From a checkpoint of a small image classifier.
Training: soap at rate 0.002, batches of 256, held-out accuracy 76%.
Data: trained on Sentinel-2 satellite tiles (TerraMesh), 12.7 epochs.
Rows from block 3, named by matrix and row number. Rows with one number belong to one neuron. Each number is 128 + 24 x the weight over its row's rms, rounded and kept within 0 to 255. All counts start at 0. After the name is the row's rms in percent of the matrix's.
# gate: MLP gate (model.blocks.3.mlp.gate.weight, 384x192), inputs 64-127
# fc1: MLP up (model.blocks.3.mlp.fc1.weight, 384x192), inputs 64-127
# fc2: MLP down (model.blocks.3.mlp.fc2.weight, 192x384, transposed), outputs 64-127
gate.302 092 [113 126  58 146 124 141 104 139  82 160 126 124 136 100 129 119  75 141 120 155 143 133 112 129 112 151 133 129  92 106 136 104 141 108 128 126 126 115 117 105 109 154 136 116 131 149 115 116 168  94 129 160  84 146 108 126 173  77 187 110 133 124 171 130]
fc1.302 100 [ 97 157 119  81 132 137  90 125 106 111 134 136 111 134 101 133  85 127 143 103 124 140 125 109 136 120 119 114 103 105 105 129 122 136  86  99 127 104 121 123 108 155 153 132 125 145 141 118 148 109  87 112 151 138 120 124 194 147 120 104 119 174  89 137]
fc2.302 098 [ 99 112 164 130 115 142 108 113  84 110 185  92 118 115  89 138 145 132 169 131 126 123 108  86 144 132 135 135 126 127 125 124 139  93 119 129 115 100 175 104 139 104 135 148 111 100 116 120 135 154 113  88  94 115  86 157 112 135 218 137 113 113 177 135]
gate.303 097 [141 104  88 115 116 112 167 113 106 143  65 143 174 128 147 114 139 130 128 112 150 136 119 138 116 100 118 110  94 120 106 129 113 156 130 112 157 171 162 170  96 165 115 114 154  88 109 149 108 128 166 156 132 149 101 145 130 145 131 136 139 122 129 118]
fc1.303 100 [107 107 143 163 110 156 118 134 147 128 117 173 135 174 162 129 160 119 132 137 111 107 111  97 123 131 169 132 103 109 179 139 128 116 131 129 123 113 136 150 145 141 103 133 142 181 161 167 141 182 124 118 134 153 108 165 129 130 134  72 122 174 117 116]
fc2.303 102 [110 130 141 124 123 103 170 115 134 130 146 116 167 154 134  95 154 109 147 132 177 165 143 121  84 142  98 129  96 134 132  98 106 109 120  82 172  99 140 153  95 124 117  99 120 133 175 100 147  91 143 125 102 125 136 179 168 110  87  90 116 110 101 105]
gate.304 091 [ 93 125 139 162 129  93 118 137 124 108 141 125 118 126 156 153 115 129 140 120  80 121 122 136 126 112 150 135 131 120 131  83  92 161 161 145 134 133  98 122  88 149 125 103 131 129 141 144 145 154 150 104 125 171 159 106 169 159 163 159 152 120 109 134]
fc1.304 098 [113 104 129 127 120 127 116 143  99 144 137  94 117 120 148 129 137 152 108 109 126 123 122 153 118 114 117 110  81 139 109  83 140 196 153 123 148 137 176 141 132 123 109 124  95  89  75  99 158 134 114 155 136 127 101 141 109 135  75  93 122 105 131 133]
fc2.304 100 [144 125 103 114 125 131  87  96 120 156 152 116  98 125 119 113 156  99 115 141 118 136 142 146 102 137 119 129 135 146 166 140 141 185 129 149 124 114 152 167 134 132  96  98 149 130 135 116 141 133 133 136 116 128 182 167 165 101 130 139 113 115 158 181]
gate.305 095 [ 90 101 171 127 112 140 130 109 144 138 131 151 152 137  87 128 145 159 132 108 132 115 160 145  94 163 133 142 155 111 140 178 153 145 155 198 128 122 132 117 126 131 113 115 139 127 136 111 142 114  98 165 113 115 111 114 129 185  73 136 157 136 128 117]
fc1.305 091 [104  87 119  97 116 145 131 149 145  66 162 142 167 145 146 102 121 120 113 129 136 148  89 139 158 133 162 118 119 131 118 102  99 104 119 102 119 113 142 134 160 128 122 119 148 130 163 133 140 174 158 144 167  94  97 141 120  79 142 132 142  98 125 132]
fc2.305 096 [126 130 142 114 128 153 108 158 148 150 106 134  79 101 154  85  94 137 119 100 104 119 118  93 144 148 158 137 127 133  66 102 129 141 118 135 125 106  98 164 109 142 105 130 108 104 122 199 120 115 171 152 140 107 147 154 129 130 117 112 139 136  91 143]
gate.306 099 [128 153  89 131 128 123 158 149 136 127 142 107 158 111 159 149 163 118 125 130 114 132 156 133 113 120 144 177  84 123  95 138 113 120 117 110 137 103  79 141 144 143 119 175 117 148 104 112 137 126 135  86 143 112  86 143 138 134 110 164 140 120 132 150]
fc1.306 101 [121 126 125 133 148  80 105 147 100  83 133 140 115 103 120 104 112 122 145 132 105 139 135 116 122 145 127 153 119 139 166  89 127 142 124 131 161 125 134 129  93 135 134 100 142 119  83  92 147 152 130  98  76 193  74 100 125 131  97 136 116 127 106 152]
fc2.306 097 [149 153 132 157 149 115 114 138 137 121 107 108 121 149 133 129 101 173 121 138 100 166 156 176  99 166  96 120 133 145 163 150 136 132 126 119 120 149 138 118 149 125 151 115 105 103 152 163 141 131 111 135 154 206 139 134 129 153 128  99 138  98 138  90]
gate.307 097 [153  93 178 143 140 139  54 188 139 119 117  91 130 105 122 135 155 148 158 146 124 121 112 152 126 115 152 135 128 171 161 181  99 154  95 131 150 125 138 106 137  83 157 106 132  75 128 122 160 107 147 160 139 120 114 119 143 114  85 152 165 100 151 125]
fc1.307 087 [140 120 146 109 110 121 110 128  87 107 146 142 136 144 164 161 103 131 107 118  98 138 133 139 115 181 149 124 174  93 115 149 102 164 115 157 124 156 129 147 132 116 122  79 101  70 138 120 121  58 115 135 110 131 145  96 163 158 154 140  86 131 159 110]
fc2.307 096 [124 150 143 143 152 121 111 103 119 152  97 107 124 110 130 149 101 131  79  79 162 143 127 129  94 112 114 113 136 123 141 159 101  97 147 106 148 106  98  86 136 135 117 142 162 124  94 151 129 108 146 119  90 125 134 129 105 151 106 136 103 140 122 140]
gate.308 107 [170 106 129  94 124 108 124 135 121 128 118 120 136 167 147 126 127  98 113 153 116  87 139  95 143  85 112 132 111 134 164 130 134 149 132 145  93 106 141 124 113 117 134 112 117 120 103 130 121 127 153 102 152  88 109 132 122 167 162 139 133 144 149 122]
fc1.308 103 [137 127 121 110 150 125 111 149 113 106 110 135 132 156 181  99 102 141 149 164 103 140 119 172 133 123 148 158 149 128 116 130 144 142 126 153 161 152 103 120 123 126 165  78 110 115 105 128 109 142 117 147  88 122 119 136 135 125 102 121 175 123 111 155]
fc2.308 103 [130 104 126 135 149 132 107 115 150 145 130 143  94 101 151 126 125  71 137 114 117 129 151 112 164 158 103 118 116 164 137 155 109 116 114 132 183  94 137 136 159 110 120 108 140 130 106 119 137 142 151  92 131 111 143 134 104 186 122  74 138 148  85 146]
gate.309 107 [156 114 114 162 145 131 123 106 141 159 173 114  90 145  91 115 162  93 126 145 141 132 115 101 110 133 118  68 131  90 129 156 150 143 190  88 110 138 184 123 129 131 127 148 102 130  93 138 128 151 132 116 130 101 145 129 122 124 105 162 132 118  99  92]
fc1.309 106 [137 128 129 150 144  76 188 140 190  94 131 101 118 150 156 135 123 103 143 147 117  98 110  92 139  93 125 144 150 131 148 105  58 155 108 112 110 148 131 111  91  98 149 125 158 129 137 147 133 116  97 117 107 152 112 162 128 113 147 124 118 121  87 103]
fc2.309 097 [107 117 106 128 172 110 146 123 193 115 132 138 171 147  67 134 133 146 163 113 148 125 122 128 130 151 127 133 111  84 146 142 131  90 124  93 119 125 135 169 118 148 124 144 132  79 117 152 133  64 123 111 140 124 108 102 119 122 138  84  70 122 138 127]
gate.310 097 [118 139 118 107 114  81 187 125 171 155  88 107 131 145 103  95  97 119 164  99 138 140 123 129 134  87 115 160 103 102 109 120 123 138 105 126 126 129 131 107 132 100 124 173 163 152 143 132 107 168 134 120 168 157 103 120 110 107 131 114 163 163 138 143]
fc1.310 098 [ 94 130 168 120 152 180 129 151 148 119 142 139 139 129 153 169 119 120 146 109  93 126 117 135  97 143 109 174 112 113 125 113 106 111 115 143  90 163  78 145 139 131 131  95 119 133 173 102  99 110  85 117 149 100 150 129 129 117 110 126  82 113 140 126]
fc2.310 104 [112 150 106 137 150 143 156 153 102 159 104 108 123 113 147 151 151 148  97 146 135  54 122 106 120 132 153 132 135 112  79 154 106 154 147 151 130  96 140 143 143 109 160 174  99 141 105 163 106 115  90 143  94 117 107 140  98 141 147 116 111 108 145 107]
gate.311 114 [151 114 134 141 137 120 148 113 105 130 146 168 148 147 125 102  91 151 133 133 113 131 182 116 114 158 100 145 114 103 111 130 110 133 145 118  97 151 182 151 169 113 139 115 142 113 148 129 143 144 104 129 154  90 107 115 134 150 100 126 142 149 139 139]
fc1.311 112 [ 90 134 166 137 101 130 151 152 134 140 178 188 119 131 147 111 132  77 127 168 151 143 120 152 126 127 163 126 122 116 119 116 127 162 150 113 153 120  91 137 110 128  91 121 141 108 104 116  87 134 146 126  77 105 169 141 122  90 117 133 129 107 110 133]
fc2.311 112 [150 135 123  94  97  78 118 124 138 133 124 132 141 120 136 133 126 149  89 136 114  92 140 145 117 109 126 105 131 127 131 115 116 102 167 123 143 130 132 100 149 108 133 146 160  87 109 120 170 151 131  92 134 102  85 128 139 143 138 175 101 119 142 146]
gate.312 111 [ 94 115 194 182 157 194 107 151 164  75  58 128 125 113 104 130  98 107 108 132 147 141  92 117 142 142 145 139 139 147 142 118 130 114 124 138 149 104 148 130 158 130 101  54 139 135 114 125 175 168 121 110 149 116 105 118 127 123 124 158 126 142 134 111]
fc1.312 120 [ 95 120 166 159 105 155 122 133 103  91 123 157 166 152 145 161 115 178 127 161 150 141 101 128 137 143 188  87 123 131 128 111 108 100 119 133 106 134 116  94 131 117 161  57 107 134 120 127 127 150 108  84 140 125 116 131 151 116 143 125 153 114 142 126]
fc2.312 101 [167 154  99 114 121  79 117 133 152 137 127 138 122 136 118 160 144 124 102 182 130 129 129 158  89  98 114 132  94 150 109 141 127 138 120 147 118 164 154 132 133 118 158 104  99 124 149 166 124  89  80 150 109 113 156 130 139  87 128 137 104 121 117 115]
gate.313 096 [ 94 139 137  96 130 133 104 178 150 136 160 120 147 136  96  92  98 117 145 109  99 136 149 152 115 177 119 123 101  78 123 154 149 106 153 121 144 118 115 108 129 135 123 126 114 134 138 138 152 165 146 112 176 137  90 130 121  86 100 129 125 139 171 168]
fc1.313 091 [125  85 124 146 131 136 101 102 105 131 132 131 123 105 134 124 165 133 122 120 133 169 113 135 105 134 118 149 102 105  86 132 126 127 111 141 154 144 120  97 121  70 124 103  93 103 128 137 116 144 111  96  96  85  81 102 137  88 108 145 122 131 137 138]
fc2.313 097 [133 106  75 141 134 113 102 149 128 116  71 111 144 146 117 126 172 131  94 171 110  90 133 135 126 142 150 108 136 113  99 109 140 144 119 176  94  99 111 113  85 147 143 152 143  82 162 153 160 162 157 134 127 137 145 126 151 108 109 145 121  92 104 133]
gate.314 098 [154 128 124  96 132 109 129 132 127 150 120 144 139 174  97 150 156 148 116 139 111 106 128  80 128  91 129 109  88 110 144 135 102 145  96 184 151 150 108 143 135 140 128 114 148 100 131 121 162 108 144 145 112  83  95 129 128 155 175 133 129 152 112 112]
fc1.314 096 [160 154  95 128 107 182 168 144 124 158 145 110 132  96  75 121 153 116 125  93  96  94 105  81 122 162 107 154 116 136  92 133 149 133 133 152 134 160 109 127 147 134 132 100 114 104 133 138 150 129 100 156 149 118  91 142 107 154 155 134 107 152 165 155]
fc2.314 095 [108 134 120 152 128 164 122 144  93 150 113 138 112 132 125 150 110 132 124 136 132  99 141 190 135 127 162 107 153 104 112 158 114 135 128  84  89 127 156 133 123 158 150 149 136 125 168 105 124 155 170 108 155 123  83 170 123 173 109 135 142 165 163 152]
gate.315 103 [130 115 113 135 100 151 108 170 136 146 140 139 157 203 117 159 110 109  60 121 120 124 109 119 122 131 150 141 161 171 122 168 116 114 149 159 130 175 133 151  94 100 102 139 126 147 149 142 130  86 115 133 162 158 157 114 102 119 129 136 127  93 159 147]
fc1.315 103 [146 114 122 153 108 114 130 148 150 166 116 130  83 182 121 108  75  88 143 141 101  87 160 149 120 132 125  86 129 113 145 125 123 104 141 130  98 183 101 145 108 121 100 157 121 151 118 151 154  99 147 146 142 114 115 160  99 113  60 133 115 130 128 137]
fc2.315 096 [124 190 137 138 137 200  81 123 127 123 152 114 149 155 171 124  54 125 153  65 152 105 132 169 106 146 116 132 132 131 106 123 131 148 135 139 119 108 121 118 129 115  91 162 177 132 141 135 184 118 132 121 137  73 167 130  89 104 134 185 149 129 115 118]
gate.316 117 [166 139 132 151 120 135 169 121 126 114 118 104 111 167 103 121 128 141  97 117 167 130  79 114  89 124 135 131 131 107 117 126 139 131 149 166 126 113 132 137 153 128 149 148 154 118 120  65 131 102 139  84 104 113 102 119 147 175 106 152 110 140 153 135]
fc1.316 110 [139 148 135 134 125 136 173 138 166 114 145 127  96 171 119 131 112 106 154 125  82 161 145 125 130  93 152 117 135 110 104 166 129 125 139  87 126 133 155 109 152 115 128 132 112 122  95 119 141 134 103 109 117 139 113 100 129 156 175 118 167 214 127  99]
fc2.316 108 [140 140 146 114  97 162  93 142 114 103  92 150 104 133 106 118 105 113  79  89 121 134 140 138 121  79 121  75 156 126 108 125 101 104 112 148 132 105  92 110  94 146 100 136 131 120 140 142 140 127 116 136 101 172 127 148 129  66 119 136 137 145 115 155]
gate.317 094 [127 159 133  88 158 102 140 103 191 158 108 122  82 102 100 118 141 130 153  83 139 152  92 133  98  95 128 109 144 124 155 105 118  72 112 122 183 137 156 123  94 152 156 164 150  99 104 122 130 205 128 103  77 109 118 136 147 129 120 108  89 124 116 137]
fc1.317 098 [120 166 114 164 126  81 130 111 145 101 116 163 139 116 124 116 118 126 137 154  95 121 123 143 101 134 157 109 105 105 102 147 172 114 132 146 117 102 124  95 134  88 115  94 103 139 103 102 126 141 119 125 158 128 126 129 109 110 145 165 151 135 157 120]
fc2.317 096 [126 157 114 145 136 156 107 165 131  69 131 136 148 108 142  98  98  88 133  99 153 108 162 135 110 103  80 122 159  94 103  91 138 144 132 149  97 166 132 108 113 125 110 105 162 125 140 125 143  97 120 161 130 115 136 154 110 110 137 133 125 135 145 146]
gate.318 097 [149 152 137 120 146 174 160  85 143 115 142 140 122 103  78  97 121 183 121 110  97 180 142 113 141 117 161 160 129  96 149 131 162 135  94 124 133 120 149 109 190 106 147 117 119  98  97 136 130 114 115 154 118 121 137  90 125 139  97 119 130 142 155 166]
fc1.318 093 [130 136 101 145 108 148 172 143 134 120 135 109 133 111 139 152 109 125 181 124 124 162  90 130 123 161 158 121 141 171 104 161 146 148 115 139 107 154 142 112  94 115 144 143  92 142 105 104 146 102 112 121 112 169 122 140 132 133  91 155 145  81 134 130]
fc2.318 096 [ 85  98 101 136 134 150 131 125 110  99 121 104 114 128  97 113 121 127  91 106 113 114  77 130 127 150 129 150 123 123 133  99 128 107 125 122 159 102 143  81 137 124 149 104 110 131 151  90 117 141 110 118 157 145 101 107 147 112 133 120 128  90 126 122]
gate.319 095 [140 143 128 111 153 134 175 149  84 139 100 137 130 108 100 131  96 131 115 112  90 129 137 158  85 107 144 116 142 131 120 119 150 167 138 130 105 130 146 141 102 116 142 145 125 146 109 140 162 113 122 107 109 161  97 142 116 103 186 131 144 152  92 134]
fc1.319 102 [110 164 112 119 133 133 115 136 163 136 154 107 106 119  81 122 143 123 134  93 147 132 156 119 136 134 145 152 125 127 156  95 124 128 121 116 129 163 118 136 164 146  76 136  83 114 125 123 132 135 171 124 106 135 118 115 102 151 140 143 136 121 112 142]
fc2.319 101 [149 159 151 120 158  90 151 157 146 153 174 141 103  77 110 108 100 135 100 146 167 104 152 108 180 185  93 140 133 143 169 135 109 121 111 155 144 114  58 185 168  97 154 124  95 134 133 115 124 146 112 136 118 100 133 135 136 137 105 152 144  73 136 135]
gate.320 101 [161 155 119 159 181 154 123 136  95 139 182 130 115 129 114 179 117 130 137 127 158 138 138 120 111 143 112 113 103 126 167 156 137 123 109 113 101 169 134 136 130  89  91 124 154 109 113 129 122  44 106 130 137 124 124 151 108 130 128 137 111 156 142  82]
fc1.320 089 [106 170 116 106 134 174 121 122 101 102 139 106 115 118  85 158 137 155 131 128 155 105 126 133 101 139 107 108 139 116 125 117 133 163 137 111  76 151 127  90 127 121 152 110 133 103 155  91 117  94  81 138 121 108 143 134 125 108 130 160 118 168 140  91]
fc2.320 101 [116 150 156  75 143 130  86 130 114  86 116 115 119 110 135 141 112  54 114 171 158 117 174 162 120 142 124  83 151 117 142 129  98 131 132 124 135 146 102 158  97 104 121 128 150 111 138 108 148  88 132 124 158 105 162  97 133 164 129  99 141 156 140 110]
gate.321 095 [152 101 113 137  95 103 127 124 112 137 161 204 130 140 126 132 125 127 111 131 112 110 142 142 117 146 127 105 158  82 119 149 110 122 126  76 128 143 126 135  85 128 104 124 117 128 177 101  83 127 150 170  82 147 113 113 151 132 114  94 129 121 123  67]
fc1.321 091 [105 126 104 122 112 133 138 131  94 138 106 105  93 138 131 147 119 127 103 146 105 140 153 115 145 108 144 152 161 106 141 146 128 116 123 125 143  80 105  87 109 105 119 144 120 150 117 104  91 144 128 158 138 130 155 120 143 102 130 168 125 164 110 112]
fc2.321 100 [125 127 152 151 128 126 117 146 103 142 155 139 145 133 104 119 142  94 105 108 135 152 141 111 109 148 135 119 133 159 110 139 107 142  87 145 112  77 156  96 168 126 131 115 140 112  92 117 116 110 107 176  96 154 161  72 155 132 113 134 166 108 115 114]
gate.322 091 [122 130  90 136 128 121 138 125 170 153 131  97 163 119 146 133 112 144 142 182 104 147 116 158 142 163 110 146 167  95 121 100 107 161 120 140 176  79  82 131 119 119 153 123 100  57 151 144 140 135 174 143 139 107 154 160 123 119 163 155 119  93 117 138]
fc1.322 099 [132 141 146  85 179 164 153 135 133 114 154 144 120 143 149 134 124 160 104  94 137 146 124 156 122  66 108 110 113  95 138 156 157 130  92 121 104  78 148 144 126 125 103 149 151 127 152 142 113 122 155 121 125 132 154 136 133 138 119 136 155 143 128 161]
fc2.322 097 [148 121 114 133 159 119 126 105 177  99 115 155  67 169 121 101 136 129 151 130 122 157 121 139 157 125 155 118 146 107 132 130 157 136 108  91 111  99 133 146 134 146 114 128  51 126  99 111 134 162 117 143  94  94 196 112 129 139 128 152 103 120 107 137]
gate.323 093 [116 154 129 109 157 124 108 155 129  95 124 175 130 144 151 121 141 109 148 129 156 107 160 122 101 101 148 130 112 166 132 123 147 101 106 165 123 139 102 119  77 148 154 139 119 112 103 139 119 111  85 105 163 101 145 121 121 134 102 130 135 125 135  69]
fc1.323 089 [128 142 127 164 132  89 104  89 119  73  92 127 119 106 113 159 102 128 160 162 124 153 148 113 107 151 103 114 147 118  77 118 149 129 147 149 124 127 112 117 118 152 159 135  91 146 121 117 136  88 145 155 156 165 141 128 147 136 133 102  84 110 101 126]
fc2.323 091 [139 147 156 162 123 173 100  98 150 121 130 121 120 147 125 148 112 141 151 148 131 135 113 173 131 153  85 153 151 130 136 139 140 108 137 156 157 167 190 107 129  94 153 141  89 115  63 139 101 136 113 123 122 113 128 125 158 161 171 151 117 139 164 130]
gate.324 116 [111  91 116 156 116 144 138 180  84 124  98 151 142 177 115 124 129 116 141  91 156 124 116  81 129 118 136 135 129 125 126 131 139  92 128 157 134 110 126 126 112 171 111  74 141  83 111 104 119 145 122 146 113 133  82 132 148 153 135 111 104 143 118 133]
fc1.324 107 [168 110 115 151 107 154 128 122 105 142 120 112 158 156 144 138  58 125 142 109 117 112 109  99 130 137 124 162 140 121 129 141 187 134 144 122 124 170 164 153 133 108 115 118 144  58 118  98 151 150 133  94 123  71 119 149 107 128 100  76 164 114 121 135]
fc2.324 101 [ 83 117 128 136  71 132 150 108 124 124 132 138 126 130 162 107 131 115 105 163 155 156 155 123  69 119 103 129 133 126 126 165 111 149 114  98 124 122 120 129 126 145  89 172 159 172 138 141 105 135 118 127 136 123  83 128 157 102 165 146 115 139 118 170]
gate.325 097 [126 131 105 112 115 162 168 108 148 132 116 153 147 137 150 156 165 126 169 115 165 100 167 151 142 114 105 137 121 164 122 107  89 115 141 124 106 125 126 125 144 164 123 137 162 143 165 111 123 141  69 116 122 149 103 108 147 119 158 120 124  83 152 118]
fc1.325 100 [113 141 117 136 155 170 151 160 159 149 122 106 147 119 117 160 127 171 103 138 169 102 143 134 132 142 127 126  92 159 133 153 119 122 126 112 135 151 103 122 118 156 142 116 146 104 156 175 131  94 114  97  91  92 163 150 128 109 128 139 159  90 145 115]
fc2.325 102 [167 150 111 164 118 163 119 174 168 136  85 122 114 148 137 131 126 150 105 131 122 132 119  83 158 121 104 140 124 157  93 122  61 167 127 102 119 112 118 165 106 140  87 114 118 127 148 129 141 122 104 120 132 110 117 123 146 104 169  92 134 147 148 155]
gate.326 094 [136 170  93 127 179 156 146 126 144 116 121 107 113  92 162 139  98 128 133 160 109 120 151 170 133 140  96 140 143 154 108 132 142 132 126 147 166  96 139 152 119 116 152 131 145 117  93 107 152 113 106 134 113 154 128 117 152 113 151 124 130 111 143 157]
fc1.326 097 [ 91 176 106 149 113 119 139 133 109 122  97 120 140 119 104 166 113 119 156 121 121  83 152 173 132 136  88  69 130 152 127 141 152 114 129  94 133 120 111 116 114 131 127 138 112 135 137 126 131 113 155 124 128 122 151 102 123 124  92 112 172 135 196 158]
fc2.326 098 [141 167 168 144 141 121 112 140 144 100 117 120 127 104 160 128 216  97 113 155 118 136 140  83 127 126 138 105 124 170 142 155 120  75  95 132 121 111  93 145 132 103  73 150  96 158 125 109 140 146 122 121 117 144 137 153 131 124  97 149 149 153 119 128]
gate.327 091 [153 144 156 144 128  77 153  86 151  92 141 109  84 147 149  97 116 139 139 130 140 107 156 178 134  88 128 144 140 122 149 183 118 125  96 122 108  81 144 114 114 142 118 129 126 133 166 140 107  66 124 145 162 170 137 103 110 160 139 185 139 164 140 135]
fc1.327 096 [107 141 107 125 131 119 113 127 106 107 112 130 139 114 102 120 131  95 101  98 123 146 161  65 109 127  94 127 132 130 117  93 138 170 116  93 103 134 123 146 160  99 116 134 125 107 129  94 119 150 157 166 114 103 146 188 123  85 128 148 102 122 126 113]
fc2.327 099 [120 111 107 170 135 104 147 137 141  81 105 103 157  93 112 125 119 140 158 151 150  93 108 108  97 157 118  98 126 130 142 129 114  85 144 152 145 140 162 103 103 109  75 165 140 114 144 118  94 110 131 154 117 157 128 137 167  99 130 111  85 128 105 116]
gate.328 100 [ 95  92 134 160 176 111 139 107 116 144 120 119 106 123 139 133 142 128 158 108 103 112 165 104  84 155 117 125 107 163 130  73 130 132 151 158 123 184 131 176 114 177 152 160 170 124 128  94 118  95 106 145 117 120 130 138 118 102 142 147 132 132 164 142]
fc1.328 099 [109 109  89 118 153 114 142 111 178 156 144 129  89 130 134  77 141 113 153 129 130 130 132 141 100 140 162 129 100 187 118 141  88 114  96 111 125 131 149 159 144 101 149 158  93 132 116 153 119 145 146 116 114 117 141 136 134  98 157  86  94  71 162 136]
fc2.328 096 [115 115 119 126 153 121 157  76 101 169 151  72 125 119  94 102 145 158 101 156 162 124  89 157  93 155 174 162 142 117 107 170 147 142 156 163 162 119 129 136 136 130 168 134 135 165 105 128 100 110 104 143 123 118 126 155 124 117 121 123 155 153 100  91]
gate.329 102 [144 112 125 145 130 143 149 148 135  96 157 137 118 123 174 140 175 131 108 106 108 130 115 127 107 198 149 156 135 105 105 159 162 173 188 101 127 150 174 165 142 146 150 134  69  89 142 148  79 146  95 143  98 140 101 138 112 138 114 109  96 137 153 147]
fc1.329 099 [125 127 118  76 141 184 159 105 117 140 145 124 128  88 129 106  72 118 125 145 158  86 170  96 112  63 115 104 124 146 111 131  80 128 131 148 132 160 121  83 159 116 125 142 109 136 116 142 135 155 161 127 160 132 127 136 111 118 126 136 147 115 151 160]
fc2.329 104 [118 140 116 144 121 153  93 152 148 157 125 117 176 106 133 112 132 167 127 131 102 145 125 104 192 206 104 131 135 105 133 148 152 164 100 142 118 124  70 110 158 111 130 120 150 106 135 139 183 131 133 178 134  98 125 193 145 110 106 109  96 128 130 108]
gate.330 090 [162  86 146 139 117 152 122  86 163 128 124 125 155 104 144 120 122  94 119  98 106 176  92 144 122 142 154 102 141 119 109 130 115  75 144 131 104 124 138 160 137 153 100 162 132 141 163 126 141 114 111 111  74 157 159 150 150 127 159 126 129 147 122 115]
fc1.330 089 [111 107 135  79 128 109 131 146 112 133 150 140 101 133 161  86 127 117 120 112  88 127 118 140 118 117  93  79 137 157 129 159 161  92 147 151 128 119 110 100 104 125 177 123 115 116 143  88 110 115  86  99 116 169 145 102 162 123 130 110 122 135 100 120]
fc2.330 085 [150 176 144 136 178  90 133 157 168 159 149 125 133 132 139 135 119 128 112 117 101 151 111  86 116 132 136  86 131 119 103  91 127 129 116 155 161 132 137  82 117 184 167 144 134 148 111 115 143 128 130 141 123  69 161  98 134 102 120 108 161 124 117 116]
gate.331 098 [173 126 139 126 146 114 150 133 148  99 124 136  94 134 105 142 161 106 143 122 119  99 105 114  98 140 142  96  95 156 106 141 107 138 177 122 122 130 113  97 115 156 145  94 156 130 148 195 109 109 115 136 105 147 169 147 100 118 148 156 119 156 126  87]
fc1.331 103 [151 141 147  86 130 136 123  99 118  57 140 114 133 100 126 122 164 124 148 114 111 148 114 141 108 122 160 116 163 163 102 186 126 118 150 103 100 134 142 121 133 142 100 145 130 159 145 123 114 124 108 125 137 115 131 102 105  91 124 168 106 146 135 115]
fc2.331 101 [109 112 108 123 132 145 108 128 152 122 154 143 139  99 142  84 116 116 124 174 114 104 118 114 146 105  99 140 140 113 138  92 168 110 143  98 141 154 140 121 158 136 143 126 140 116 142  99 150 151 109 150 149 140 140 109 132 145 178 136 107  72 138 137]
gate.332 102 [130 148 131 111 135 196 146 111 152  81 156  78 156 131  92 129 130 128 106 124 114 107 145 152 127 118 130 128 133 112 106 147 133  98 100 144 111  81 113 113 138 139 110 136 170 116 119 110 128 105 136 129 147 127 100 117 132 122 125 149  98 154 215 153]
fc1.332 108 [101 137 114 113 122 111 165 127 134 182 141 136 117 113 127 125  84 103 112 152 130 140 164 170 136 110 111 156 151 127 132 141 116 105 108 112 121 152 116 141 141 117 156 124 103 129  99 131 115 108 102 106 185 143 124 140 110 164 148 181 149 100 116 113]
fc2.332 100 [ 98 108 123 144  71 146 146 118 151  85 131 118 127 129 169 116 121 105 135  89 112 151 156 149 139 161 130 149 106 143 120 141 146 116 107  71 110 123 135 134 117 157 141 117 152 139 138 109 105  89 138 138 102  98 144 140 106 150  93 148 154  79 133 142]
gate.333 104 [166 149 115  97 129  78 130 126 151 132 142 148 116 201 102  96 141 108 161 136 119 144 124 140 136 162 143  92 147 107 146 144 122  94 119 191 127 115 146 152 133 112 164 158 107 122  92 112 116  97  75 102 111  65 134 127 112 131 117 112 137 134  83 114]
fc1.333 093 [107 137 114 105 133 108 157 101 173 135 131 119 117  80 108 135 127 151 125 126 111 146 115 106 145 101 116 116  81 139 138 106 139 104  99 108 130 153  97 137 132 149  98 133 106 125 131 137 115 108  68 108 154 132 158 146 118 141 136 157 179  96 116  96]
fc2.333 097 [170 114 132 120 122 152 106 174 192 116 135 100 116 117 109 127 151 117 105 122 144  99 118 102 103 130 102 101 179 139 170 123 119 117 135 140 121 166 133 122  89 129 136 165 141 114  97 125 165 108  84  94 146 126 183 132 126  84 130 119 117 139 111 163]
gate.334 097 [156 126 137 178 125 154 135 146 116 122 113 152 123 116 165 151 132 137 127 128 144 145 135 126 158 102  79 141  76 127 124 114 139 142 141  87 108 155 121 126 131  82 120 125 105 162 181 130 119 140 125 101 174 167 147 189 133 108 139 125 101 107  98 133]
fc1.334 100 [120  99 132 169 163 117 133 115 113 128 138 138 126 154 119 104 166 131 128 123 147 122 157 115 118 161  98  99 116 144 127 106 102 106 107 123 124 108 108 120 181 155 100 100 133 137 150 117 151 153 122 127 165 152 193 127 141  86 147 145 107 120 112  96]
fc2.334 108 [129 114 153 136 107 135 100  92 134 118 132 107 138  96 164 147  81 134 124 147 131 125 131 128 104 110 150 121 104 127 144 161 137 153 149 139 128 152  95 123 128 132 142 160 122 136 112 125 140 153 110 153  65 123 105 111 134 107  90 162  60 136 119 135]
gate.335 109 [113 150 159 132 141 121 148 139 136 139 156 138 132  90 111 131 158 130 138 127 102 118 105 135 166 115 128 126  82 144 128 123 135 161 136 128 140 121  94 102 141 174 108 130 145 138 123 126 160  95 155 177 122  99 105 134 146 110 150 111 117 111 125 131]
fc1.335 112 [126 115 117 126  80 130 126  82 100 113 129 166 130 171 128 189 140 157 166 115 124 170 134 178 136 119 130 130 125 149 164 107  86 164 112 144 112 141 140 113 140 144 129 109 129 121 138 119 157 131 152 116 158 106 122 114 127 149 149 131 158 119  72 118]
fc2.335 106 [133  94 147 128  97 103 138 123 146 140 166 113 165 109 154 112  80 153 103 117 141 117 137 121 105 155 120 100 104 136 138 116  97 124 143 134 125 115  84 117 100 110 184 127 138 110 121 150 119 100  94 155 117 125 137 104 172 159 130  97 152 109 113 120]
gate.336 093 [112 119  81 114 135  97 143 120  91 156 140  86  90  70 158 105  98 123 171 134 126 131 125  90 154 160 133  55 100 100 153 112 107 157  96 126 136 138 139 130 137 132  97  88 163 129  87 144 120 108 168 142 138 128 153 126 135 155 156 113 127 153 124  99]
fc1.336 091 [142 157 168 134 128 112 144 154 109 119 130 140  82 107 109 134 151 109 180 118  65 137 136 133 169 131 189 111 156  94 135 123 131 116 152 121  92 125  90 116 135 130 118 141 121 108 140 143 114 152 105 156 110 144 119 132 123  88 142 124 132 154 129 139]
fc2.336 095 [113 138 113 165 143 110 106 168 183 148 161 115 138  93 105 143 108 129 168 110 127 127 168 123  88 120  94 108 128  97 175 121 124 138 123 112 135  55 121 142 105 102 117 126 149 128 139 115 105  93 135 130 134 112 134 101 123 104 126 101 123 122 157 135]